{
  "hop_length": 160,
  "fused_qkv": false,
  "inner_norm": false,
  "muon_scale": "original",
  "momentum": 0.95,
  "batch_size": 64
}
Rows from block 5 of a small self-supervised audio encoder (BEST-RQ), named by matrix and row number. Rows with one number within an expert belong to one neuron, the router's apart. Each number is 128 + 32 x the weight over its row's rms, rounded and kept within 0 to 255. All counts start at 0. Numbers have three digits each.
After each expert's rows are labels from the 100 clips, of 14976, where the router gives the expert most weight on average: "responds to" is what is common among them. Only what is clearly more common there than usual is listed. The data: synthesized solo parts of chorales (CocoChorales).
# router: router (model.blocks.5.mlp.router.weight, 16x128, trained with AdamW), inputs 0-127
# up: expert up (model.blocks.5.mlp.up, 16x256x128), inputs 0-127
# down: expert down (model.blocks.5.mlp.down, 16x128x256, transposed), outputs 0-127

# expert 3
router.3:106141130139160123086117127126079190156142064173140165104100100134141130115104100147156113171098119171124153134056145104140111164174124139112099118095116087141087166057177134093115087149164148078075115143113103117158140176157163079103125112161098058184085087085114159160117144120125121155187129158120125146128187151139127090117183129109136132155090194179104094103131195102179124076087
up.0:113117100137104143125183190133114132083112120102127173116097181164112105123145108208040081119117174121118074083161116133105127149149095202159096143149088106147123129139123108116132115123122137117138089104107140092057140129108095157126108130150122129208161108100125205079127098123200129179143132186101102162127156108137180165060094133122117086112095132131184151180144163144149181107113
down.0:133125122198122144118055152101105100105151148143111068138138116125216116119096141100120102134172156114112114174134130088086181139173160095118086141100176146143150081136131098111128088181136107091111073118176143116124144127159155087130157098164141125067128135143182147141123110123110136130184163142137103074147079117112061164165070117180122065143044155148085079148083145094104100095109
up.1:130103136179192071122157119072131081110139122180156163111095146132137106114115095168180108053166061155090119127101101102078117150135135123171137140131148121149122137126104173120099111054126131152140142063156121131153079112173129113101149157137089132172143064103136111138141143182139135128081075144095172144108157143140095073137108125147140104118110118077192105084177081177126124149230
down.1:143112133132074154172126101155171096174160158150157114110072137172137119134114105095134082140132104122113110145136111142133143137139108069193094075105133140147100126097149078109115130123130088151125159094079146144205173189110095096141139096137134107207065129158117120091118064160121095076108091040135149147116101127128143163205103171132164144126151118176080105160132138114143048079157
up.2:113120156162188145094095172090097078167130082113101076126100158128143145068137107144103160122119072125099141174113131190122105164165170126105111169167149089162120136117164135118192107167089106132140092127118099140139107173151095124113110124116097110119139148164170172093149111097150094125131170205159136078120212143082091154038107111075102117153113126125148152161176118171163058144123
down.2:143096106122133155094133140101133132136097155115087171152131136162055171178119108103120130121168140153114128105192125089124111166119163076134137097095188104119094094100091106057074054183098096161152189131155152193169108139077152151132124128115154116183198101101156142119164136112172129146101153125185146101114152127166131173161143163037160153119150151120094065131104099142094109127111
up.3:131067144137146151183116118157115133070162140106166100125108142119116138111062148124195180123119185123160149118151112181094103112084152120093125174155095095089205114078099064103133081092111147088081173133133139207167091100147074118109143148131178077157168121143166082090135146084178129105113123177192139090094157100143153153140082124087158130175113132130110115123148154141168124122125
down.3:129163124081137122143143122049133146128067146148090102183130103111200171142167122117111160115192158108144156105158094099131104109104094140177089149089106152118120178096156091149162165100177114112216125099130108167103157100104138169138104061128137032116123117181181164158130119139136123139144131072103115124164148059119132148058140118066138115140159116141075109151080131120132111141101
up.4:102155095176093129102095130101150104131132150221144132141100165120169127145180080152095135109081117117146106080114066102135176184141085129128139086098145110113112074069085120112119137140093115057148131147148127142101086123141113161151180138114143099162156138133104231181167087183126073114161094129104159125106131096149153114187084105110178129099130176128163141152188149113101081120129
down.4:099124156142127175058152146123113136226164126104087102118154125138082100087085135184137137093078093142224152087129149132124154134143107136139107131123147088126179084125207172148127122112167138122093138125140145099098092124130108140101181096069132155052138116131133083075177158099127171128085138170124172159100139097125116129120081128102048120094101158148148124115132111071122081157162
responds to: note A#4; clarinet; oboe; note G4

# expert 12
router.12:090110118124103091180146144161187156091166158086139138114117109135198163092136168095097118090123066142070177085095191088131143089144124164096081098078133146112170084125128117079127108158124123109088108128131082100121124060079127126152108147159121171097162091155128152090109145168145112137111159109106096116098132157134179084134093181173144091139175180075099122122142203170122122142189
up.2:111067151181151096101137128151117069147100152118143108162166111123123108055142133123103133116158116107085088122097138177116188145148127171069161159172151177137105144165099167056098157129128198150165116131136188125120153132105159113091168144141145168119151104104127120114200113137130084180117076040151067115132145110151077172152062142108090128100168084094106131092107146119120153124166
down.2:095113149197143086151147141110133141132120143119147163132174064114179149163142116135162087089121154170190089118151168113078095121103117130174102114163105108110096155132129138090083162113090124077217092117118172141115081094160119157104124153125143084169140075164148140166134140115156140188147175148115137076088120130157176056143100138172164100111168197086132099172148058146122103116096
up.3:065130114115104125083133133074151135096126131153148055093171185148160065172108086143162134127136126144138064099198185153118089165077156181117154095126162080152126177115127111133114140153078150134169090117125126117075124171130178074107131116164140122166164111113122156113096163088162114200191114141135086156137083109138152117089060143131070099152155112103149131122131100161163106078126
down.3:129124130120129121193182123113082123173095135156091078134166140144137107173134102157123146164101118124205121111167151053073153112129138176166110192130154160060137105094190089186159117117189185174071125127122148133093112101123125087117116119131184196097089162109145172127113173090146096081077104123157068116091116107151097178128123121142123137139166133120127142142163150091117091108170
up.4:101084199133094104098153145107078132100152150141150141133072101103151183114080187142109191093127117113125156143136119122087170088123105140174157086114203128124126089046158161120085119120141169137107170100206124146166066102170139113098139096102092162151104174146141112120107171124146124142123111193119139140075101136183197083134100146149157119095139118095137084156158164119167079103119
down.4:164124061165113151105055141145078112152119109129131150164137136120092085114147110118082128118063128156184146091173131119078143166107108170111142218127156125126089053133068044138130122155084157149088092132146146148135126106124114180106173104083076117115127154146121131187169095153162135086141162100099164129114128137105133105078121132096069138099134157152170162169117069148139071110159
up.5:163086186137132127157093134079135190147131108171148078133130145078208223111106119133118059111079107158143138067047121117137121105150099142117095095099157105118120107122169118089163131090081191154113165099182138186162136078108095129138070098141120149123153116064142126136140107117104123091161092155152083152172151129122151113145133164147145111121098131204146105155123117157100170131157
down.5:129144108129138142101118134175065103112087096124098084144110100164157094142197135101148133083181122152181147118178129128067109183078117084118147150122133067155119098135159168111152110120084150102174196134165131090129131047151072129129133116132157063125109135138157085153125075161144116144074195116094153122126144101198075069087086147127107137175100130107098145140154113134106133188132
up.6:120128142076135143120175082146141115155094171197085151083161102121105180155138186166081147111117130145065167165082145138087142140160133101176144105195084187117130129147146130162107125052147090053138119103128132099090155124126173107053130127079126134113081112132121127133110109104111153129106122102183088173087089146079122115149147090117196133165099133145157128126161118131116148124221
down.6:105130183195150122141152096091129146082114131019123156115101100134137095142110121095114138135096105143146101093181075152105114130143158111116096118155074130170153130167148112177091154126158125092172125107102139135053144132166109142160195184106138119112115166171127103128137134155133163105077095181076061165134084113127104107133087161129182127071124147129133105159035113122100132175172
responds to: note D5; trumpet

# expert 15
router.15:134147112113073109090167151121103073172143153092118123076128113139079083131156148147136112072199137096104130155141111174105050143151187097079170181099087111087124203095133097103133133118109113132134107174133186176092093133158113119144190137164059082129098130124184173117120145099134117136112097176122074155133153125133060133097108136106106129133160061107104168124110099144189130125127
up.2:157134094154128124138090130084122125107162107112175099095108145193115159096115112122117088106092156169093123119166127163134106152047135111105117167133118148131147185137163114094161092132143121058091163117073149125117138132129187091065075154150120167162124073118131163187036195145108138123152159152132078172125181121058150110071111128115171196154159172108124116135119124114153126083110
down.2:113134084096101153142108124136147149138106140140150128187125075113094096184187154119161145142149136077170140163099181078129097147143127141149122130132061078162157083117087129094149113103095139129135144137082187116134080128171114152087112183112136136123162190112135146112068112154137084101096118100116134103085087065111079182073079077126071125116126114135234132173122079164133114126105
up.3:099172117144141104113103120161185115064112125161067130132141113075076080214155126153159137119084075139114162110148137132101108117157178156137153133155136093183110074107091149115133118164134060108116153106102137115067125136132156072180184123131118126149118100154118186137082100132148102133189132128072170066154159217146120139150135130145135135131071186120150078142092103151128170104145
down.3:072131071145116121150115099160072129139111097136115140135173112161140102075126107143176138127074171095101132111135113130147092111137168138141156143141111139110095136145161137135183115087194106086130156168056115176149155140126199117161079089133126132078137089070141161127108105129132165073163185080109153104102158166109114132138147107131169086130183173162083136071093202065102129088185
up.4:150114124138178143082067100091174052121135113190148119171095098157072131151116118162142177132105114129123172149162163083112119122161182116101079151163063090113079136075148196185086065107153106088118143128117145115128121144073147102159135166103126139125158136172178137137116130073152105121127152091111162111176183082124123138109151132158129187135051143105160139117180115134097136115178
down.4:088159081137144198116158110121095212141113110150082068142151140126148156146139213158093163131101147190142164142129111118193029108107154160166101122084108161159150139144088131107110119105129116116098157065155153115122118105142152150085102131145152112182168124155166138169117141165132200173125163086153135121094116076127127136147130063079130135119153185127165101150117186080116121126139
up.5:142131116082114109142159105118128123154150104202123154116102174092114137148111123124150119161136142120104138122133109125051101121107092140159103085152126170118141102178255111120111083221118136111071124146170099126111112130167147076110100116186092153177166107069161116166125161129141090132146128069074136093103137125125192190081117129165147172143113108113147176159116095176127093124103
down.5:106117135134120186183157132092078164119124183138143139116118092105168183169130136114172214139064124135118138167138112135154156163120172133147119198164165165188151101124101155089082123136147134134099154126094224128178126156120141104127160151105105128131092082135129077129139166120069147088115131140123124084119109152153111101144108127051100146137106068158142140157194082164152194144085
up.6:162098130133123133150129153148202130143083169100105154115095098128150123158101135115086128155160164102116142151122155134058129094131150126073173132144123118102105130113098142136104146146110180121134144079163184121151173096161109096107166138106139128052104149153162153215110108115116155158091059080188110175069160055030109178180114094122164125108185119158146135132145104117110115140089
down.6:182106124073151081141105103098163154080181153112137115141098160136144173129165136112140169054153148089129069187156181093069108167130089079138126131135107124151118111156090108139129103138156124248139116110139092131077121092095126127081119134171124075140148089150091161154080100155082105141099113114155120108157145084167144131169090127089152153126115164184175109133113089180151121078131
responds to: bassoon; note B3; note C#3; note D3

# expert 2
router.2:080092103101162117109102115131123143136070158150080123197131122101120136161107181099175126154097164162068136105123087120167124177090106078065123130174114146165086110180084203119113080124183196118101146140094139131124084106144123147137088103131130167151175187089135119160133131143044132192101081139122107140132087106098121151114089124112100124126105164182108123147088123070102142078139
up.0:178097151135123168129111092172162122117186137157113118165067168144112131078133131140181120110102111107118092144098092131070130144122095193102108171128150076125110158132130101165146091129132124061141140138115161132156130166144093118136107104046085123096102183108130160111187037058121169152187145089118154086119157161109154152131093085138138183129114149127127155114120111116117233105154
down.0:157164119193115125169117105155197109146151094166098176125121112095163139128105074097103101080085167144092046119091084117113131157110145100113112070145089111127172107157159103181108139151140103165103122110101107070101146155136130135174122089108067113132125113104131123128100051150149181027130145095086103115124126097146124092120097168160097125068105121191158124153103181087129119163145
up.1:144164081111080127102131150085161113100136135129113150090154148115100146130120158135127162153141086143103107100150127107073134117167126118147174156074057073156133177158096106158160095119150126089148149114105102130063141095098185181113131144141132076105073080146150134095090108107150134084157132135190123104149105142100137198100165140193125185105141194167089055147106102160098211146156
down.1:100134128126134144115143144152151075145123171093166119129127125097154122100120138117168163120107154172160155115081074085082120115152080097122101157141199126160247155149166164093134163123115126193165122128120102173157152119163145143114054115128184143169155100122143147193087109128123130055156097166144128145089196087135130145128087131105124122132175068084135182073156146132125086104150
up.2:114108099118192141166101119107096091180123103159138141091153104151070113127167162105127144152132137088110108175101162119164200114213107163175104103077166106148122163123157162120183111108132115166098152163139153102081118112165111153163127122151110128197123101145161078146134069137140167089070069147145111078137139088135111121112090174127148101099156083082156166077073199150153133118097
down.2:080186118149058119112117115142206153141110116141045093127150166193157081123132132063120130145094121145158158127117162114122146206114146108113091108117133154168159097130146103158137105176090155178127087077149161151093059140109173111161094164141143172122141179114119136142124146141165087144174152161128083080112061120139143093119118113134093095146098106209175149127168117142093160121161
up.3:212108115078096126125147126107178097163147145119148132106116173125126099060120095208036145137165170131116144140151150152108087159164138133119136120102102196160136155165115109159127110136151059136161118060146121083097091112195071190101135142145153132128132123142088165159123178096143088088133106149091160136140093073060134153121168111093128132109179164133127122099167120091147155109092
down.3:143128204156132107131095108151108167173163146102120101098150101138183161104122120120171125191136097175105178142099139099081182124091097104179115172141107118115100130144112169094087143133170191142129100126073089048114168073135106169097111193145158197106042120130167076073090126164147155169117102107139149086129141187127161138158140146113087100122120115109134147128115137085145135143095
up.4:114158143144111091068127118068171166128133098132089136198141147135134145157117089165090150124066101121143157201123104173149128136118097161176172143175100124097122182162160126140147120139167101141148131094134140115170103095139114120133142170101134131161120147148157080138083105133175117110187219136089072127078178092116123112165106088083089116079077116129121098141122149148122037200110
down.4:085140211134137109124172173135108094179150160121171050122128060079102117103221112134174151154158096115127144121105137132099127087135186152130142125127071143162132156155100149133147115080122128080122127126127054128136100109114175088110165098109097111165093157095136112093200167150162150102142113157153088135101155149144144126164178097138182077090121120091113130138087144170180182163117
responds to: cello; note F#3; note E3; note F3

# expert 4
router.4:154128133110108117121098119131153176164144152139093106117118141106126117137149082168090108129148129159079097084108139117185098171085108066130140190181121139145152117066195134091172171151112120090163150086173073071150187091154127149132138132098114121089119112167100134132194120176103170062169084077049133137087044136117120175141159141151146130127147101163091111089148116121112092134151
up.0:158073086083175138189115117117100100125179139105124098166129152150109134162130084109052160200148134172144137144102120153089160128133107150080147170144093098117108129056135095123149187156063107115111081090122200147133051157092173145162141120146112112128152144112079133114143119184143160122103151093135149166124113119176124076087134145109053176182176111150130106144126144124184159121122
down.0:095092155136171107139151125077170139102133099154171070117077138113128158169179167086142127137127087139128090120156129132100135108100129105165121137154158127158073136111154154144168176092167117175169103191117058156169206090136052084157140122091112113163134071133198139139147127102122137161208125197141117117154082120117101147178126137128151148184090112135164114117072149133156086117097
up.1:125195075133128124165127108137118118146101158112108056112082172106127142153181088088098116138154107143160088113116144062139122081156106120126097078127112135131107138129089138132140159177127153125161191133109099143105180157183141125113144087133149108169075164169116076053171130088159142123121136138144115135109120091078106116119237090119139162139127138167111190154111100163227099090130
down.1:106103100124127125132148148110109169109118175078067137075129148060107199136160118145126102102114119148101129134122086118144151164121168128093146152185130123119126202146120093111101099166118127103174138126109122149157131133196085132078192119138148147124091133134141155085182117149045147135153112104174165123105106156185169074094105076074091111146202110165074167064109143135115156079154
up.2:185088101159095156081149153126139163133164092147203166189104150104168118136089244109081127082120149179122127144178109129155172100105112087165151134144125162093100116149096112182116087108135127141155123130101063098141129140112112184139136129124143114124117154111118132132151134093134109136147120063084073097081176143135092184098126146143145151103087115099134084162209087097134076098153
down.2:159173124118097164177129110155164118132119154163127135092098120124126116088152110144121149103128133136151142170171137160185108104151103166133084101161121133132134093147094088090081156175150167138085131175117139094189163132090160173096137160071058200213191123125107120092102144171116162143153129200092133157182136126135164130162151140149153192088124112117144131139086099132130221173101
up.3:113132185090140141200222130156100166067116109111184119102176165136133156102129159126125097141091136075130060135123097114121127134140171116185098136154170109068126137128162130104126182106157148132108134134161087094140076155127104185144077135049175090084123123164129095087140115128100158107113180124095102103119080115140158169125129109121109233096155150102106145111142149151144080126138
down.3:132145218065152166108132143092073123126103126107154056139152094188124140166139146135085119137135162129108105099172136162100058120086095175158142159112124153102129172096122144106092074027155107163146105158152117123155111106072119129072155125116100098147137123123122058111102096151120121119099184101102150128169122123157120194105095135157147163055144096124128135111093096132097197153131
up.4:104137189115125081078157145191145060114153161162111163167148146133166132122139112201132110147133130143133133136183150192116143101113148172131101141120086122133134186106134139144123164118080099124102091086133124141138133187098118080109112139131117098061194076104092148147141061133131143153157121059158156143066087075085125074132070098157090086076137162108130106166118158182122158104158
down.4:095104171117136109121144119100157152118126109135192124151097081151125152138101139163152145126102154144100079140094090072172081132116155130103151183121097134126091085158165139076108211136128100095144107176105107083091106110178121151103195099092146142117127207176189096146100138141134177129091132152121148154175168113142145132079129140106181165164131082154099082100074101130062121070074
responds to: horn; tuba; note F3; note F#4

# expert 9
router.9:141113100121165147094096087168161124119135098126187121123187120118150096170132140110099153181113153105171167130166141121157136057073127118092146158106124087122139075171120094152146111133039138141156147112116105099096115120168117145100120080102087154060118120083085164129117103136137134195149078105129110040180125112097197088133129124132118106172085126085104119098205154127155183102161
up.2:126102145134190213147148153129129103109128110114126092129091113090150129132106148119160156106179125150137129085130116107120169082162149092128128120100178119094160178125125159128133113088125096164198101163154126187128050062091054124076157210147187124115138082119154121133125141111109144124167110159138089092140174067051100120171174074133107137090101103153079149110159122158139135099139
down.2:109141164110124104142108155189152127112075143137098115085053132186075039181165053093171153154129148099103096117194113132129135127068131088149103181147139151125096138164139173102154100123201139162129121129119140137110166179109118125164137114145135113130162079128131103090057122143124139153138137151113176179133069115082089113126150175118156125133079167164122107077130127057127080119132
up.3:073146162050147124089140157115158102123111159117118157071093130166108184155131100126125071092137118148154134188136137118137069112122124128181054087134171136163085113154133108077109138149175085074136124124151148126102100127124118122138101153141049174121090168166094180114081137134093121228169119135099168138089152156117094160166141128105149120071111197130140137149093164121102181103140
down.3:124144131116099211146117120148139110115073081173141055122148137176089171137107124100179138169097124180156211116158132144154149034190187095127125134145117097121146105147138132126142108109147128135204133107111122127128115119125107078089116127107167175167147125164116092105074160129132138181131121109138078136148143120124225167078090110095117118153138089066137078135160177137144098136131
up.4:125155067192157112099084099177076163116102108152122106153137098194184100083113113086147108161076154123190116094178154087109136135111151093135139156125154126107140161158083098095173109121141096100113099091153127070121101088122172177078130143082144164124205108096148132151157111146127132181139160151155098146141117096119110132083070133122179148121082182157114191111141107155139050134154
down.4:176151124133172109124052097114108176143127108081078104134088107102149142162137090115105086109127128104151077145204105141101049129170199170140086123128134093158064115137146190143095091134125156097083171172120046130112096134125133089162111147144143157107148107089109085102124178165122107083127089176095114095155140074176109126165154117144081156137147112127136091122131081070153142141158
up.5:175149162109094119162099103183126200049080150173115129137115110090131159177099138234099101169162117124138140114078179143094150065128190168133123080130121154156103121178074148069104158122106142149135055117112099107098154118099162108159151142085136137154159145195164101111105110083061150117116081129117110093108114162139128123105108148132105136076163136115134111134135142161144135167093
down.5:163136126120095100094157103168163135124105101147088157152156089128107127104108097109113141060078160072171141108152137158124144067118123129070167104102128064113172109095059112109097114143120158106090105093129117145130099124111158104112157100168117087138105086141195122096178064156078101139107134105183198116160151128111128143075086165084108162122114095095131054123058137187180119131107
up.6:162056119122087107175095105112157085133088173085143159144125133101109104125121140091098141076175128105166080142119135151156104152147085135143111129095138102083117138161085114162145114120214102070142116166118110118067101111116155168082089103077100159080152156115122175132132151125127169218182168163169093102109161157115146101142124108141140126133216172150134146169113101098076158097176
down.6:082190127157138128126132130077102124074140098169153170118196171144135176183107147118079091136196132109109192096181138110120157089164138104151096130135180126154116140096155111112147127177117177171132138112072097152126081140138143182133069106131161105091144111093111083117121130142189134085110106072137170099118125187090136132133159171081106155120162210092096112178128102153075125132136
responds to: note D4; viola; note C#4; cello

# expert 1
router.1:118178128102115199087100184085176122052101112195148184141146141140135120144087104140122107068106156112196130131117141115133204126119086133085094116124104108145100119138087114089107135134103133155066194184152138119166107118163153125077084137102109166148138139100194137137110126134071110109131094087107100094142120090124084117105192152121096116124095140162098209135135099174081156106138
up.0:184125117161095127142108089111115097102154159187115152175127081084164130168123131217183113194091165132120072098064139143112108143142083106150099134115173137140080133145141101146117136138097102184097097105160111125135130114146116151119106173168108150084113132100037125108087137167066122227093087136128156124115155096158157124083151199126097132118152137126123115103125153066175111144123
down.0:186129158135159153121100118137116158148107130107130126134135133151116075078172076152128144047163096172127088167140084110135149125118137144148117140171171078100106106139140167120049124064131098047145124102122121147112113108168142139177189159120064092118099142151158174091150147105115145068115117102052140101099177132115109147066161181170090178159091127165105118111152170087130137160090
up.1:098118093092117115113094156135085093129117125112191156171128127078097162087117142091186096082170069101198179125134126148157141196165127114136102085132146129167126122094081149140123086198069123148104112146145156104125124072135172112097120147116104148081148095169137112132108115110099150117211171132138195109103164132134074071118115135107160177070124190140166108094156114119164156087150
down.1:110112132158101145074151116170127184129151195094166165135103128150129153114155109142121136128145124114138225068136109144143108155079104111137127134102146125124099133184144130092135180148144104096167152160126124153127122090129068122106125096124128104133137179105167114132171078075076124142131108159081093095139136153217076139207102128155143066094076129127109157037129099129195164160160
up.2:111139115142067143168166087099132116127113108141176145153150068121066154171139090121058124157159126107083114155100173176154067092156153194159124095126122151093174193100106112124148093087109168140065141172146092105131119078092128122106128184179119155116135197101079112136061195107100164129159163154121141117148083130158121135070130182143120108159095106144170110094112128151106133147120
down.2:155114167109120147139126111134101104133181140125130147174123082106159133118119114105100117130197098128117072140124165089155110159157159068067162121119167134111123119158133255143165110110097149144112145084115153176103078154124066132158162113107155177120127139134163134128089120123061178151104117139101064129096132151145170090097123128134140154107162123124114135010133107124132126064164
up.3:218098189134134175077150167123071124107120165168111151090067106141165160101112081093120148140135138159148137048124235139062124145159071084128146168114119092140167087103130164172106100138094143086121134109162148128156111152144125066073160149133118112096089132149155042136151140149122116045125130110155128152166118162132124091145096123138112128161150160137165129103114125111135143137137
down.3:105116141121182111127058143101185107185094081051085151135141168099122119109072152123185109164077070148106173148106059133118123137106127170149102134155121106135093176106112114170127137109186161173110097152137152094089110098109133126128126178147128201129130157128099156093080176082191147170137171112162185159106112125081136105152128098131106100097142112160101096091094081085119105140095
up.4:142102109117125180156102118151190109103099134128106193130109092143130150111141069097133097164095149114109085093091216129136142137101137054172128122124108145118139164139135161123141115162086170131103158118137083110081108108098156100180188161073125101066133120129116113160178167187126083116176124119087094168071154188103141158159132089134150137114157134169096155150088180110061094085170
down.4:139131152166090167125136129117177133210119146094140171163083189127166126067091101099160122116093125089109155107125115142174134107148127162121103117096142119091133117152115110147137156128017149083129104148085188103123116093079092201168070147071102150083152170117162148172136174101126150162132154099116082113120138140088167090142086111143124154134178103115098106163090083086071116155134
responds to: viola; violin; note A4; note G4

# expert 8
router.8:136093094140136102100061117175111148164162132134194070125124157107124098119093084183135134109170147103197146064111174154117159135105083115078171151159167158145163160182105153092132091144121118146122146111098109153185129170123135155156122121108185110153110118129113172159128129110132140134090142102137104137098157083186191099079124217129206094129089116112139125086187165168096097144129
up.2:135121091178117156130167140152132097144121083107083113137115176149161107113170128086125067168105083094135144092127052077110138108114155156139105181186130097122167141173110170088137141069110196159141141132130153108173125163123218173120129154121112120101060108113099128117065127102163156140168113100090162204157153088051118152115136152155141110098159164135112135165113117068139108088113
down.2:090106165088186148143146124147105092141126091138158156097129173116179144133108148115117116128172102168153130100108096140139099102134176143087168116116088143139074113120045036102203101161046126075135159157102164166141109124059094130114139113082140168181094151079155105148143162136162112161097142162099124171144112118146203160134120078124128096061150123121165107128124130119102094117177
up.3:129082128241099136113131175130130071198129117109093151100159089091152188077166109130132103088098112130155080056128109145078116118131175118154141142137120101121121128096175175071189095094128125181115112137131110170150128108150133113108123141083128094115097136103174150147155121116063116116106151117161082126186188064146155122157073132112113120129149121146176160145175124114194157164124
down.3:128075108137110116116087114173130147166138144156140192156181182135175180118095112130113144149168125085143151184097108158127094128153131118184131168108126109089156111101113168103127136189155164089131101170147128144147148092153133139137174117119137143159103088119062081162172186187111133105161138145114125066055086175142117068124098128111125095046169155130089135150110084056105116157168
up.4:123121130097173083151149101144097172028121154165132086092072161155177141100065173097166127102176118136095150060056116171142172196140109144136142085121168110145133131136127160138102134150140146124134198093126157108137105160111126081099133130174160069139171132135110103118137106102144136121126193141099097099186108148148123159110142120085174153162156097115180088130116125078130129169195
down.4:075080168141083085128103114111131127146092160087102187137120081123158130078112136147133129120105146181161114130142131143085121110170029122150034147157175101081111104119166097155068137107149111135108127128087130114115162183162147128156192162074141129084102121116149187130102153097130128106121091170134107145105185176161123139145134121180064187152121151119157074129117078136111165155169
up.5:158161076154124127118144086089129112107123161154082114161140077068133120154145119113108110124116136099202120125166152074123117123140126125184069118146187104101127085145145121134130142207135130061130089205171088102104126170174094155100137098075085065128141123144167103168103101120110075174120175145157162123102137174081095137159140111111163127107159137111151105185207125146098175116090
down.5:101143139175101105133088104085113124184133133216120150163127132159173117163093176086087085176139094091111105130169063137141094104145149146150107116117135112174087164171125074134113165084144144206107134103086149117091111104202178113160095109144105076076128205139113114116151142139137097104065125102140164094087096147132175140114183136104090128144177132096136124148152164146180118091129
up.6:136113141153151156130150107159073124151075145117113152102148143127121128099124156118089082109156099167107066127100097136138172117172137105181111090159162132085088127150110093203139119120119127083113172150177098169174094154173124122114134111110130083082110098083185226067176126133153127107186103127094139122097126086079109158188112200153126105192109137110170114098113089107171088107116
down.6:109101112057131107114094122157093069149112092123097119226135077154180111134098149131123084084106152151142155132117154192123139173109077149119161136125113137093104096150131087128156132099184044172088159150150105158173115127114126192108146178107147114195190120190115149167116110123134124109149129130090131128136117087112092121114139115088139163142179139130186119087144116057209127142132
responds to: flute; note D5; note E5; note D#5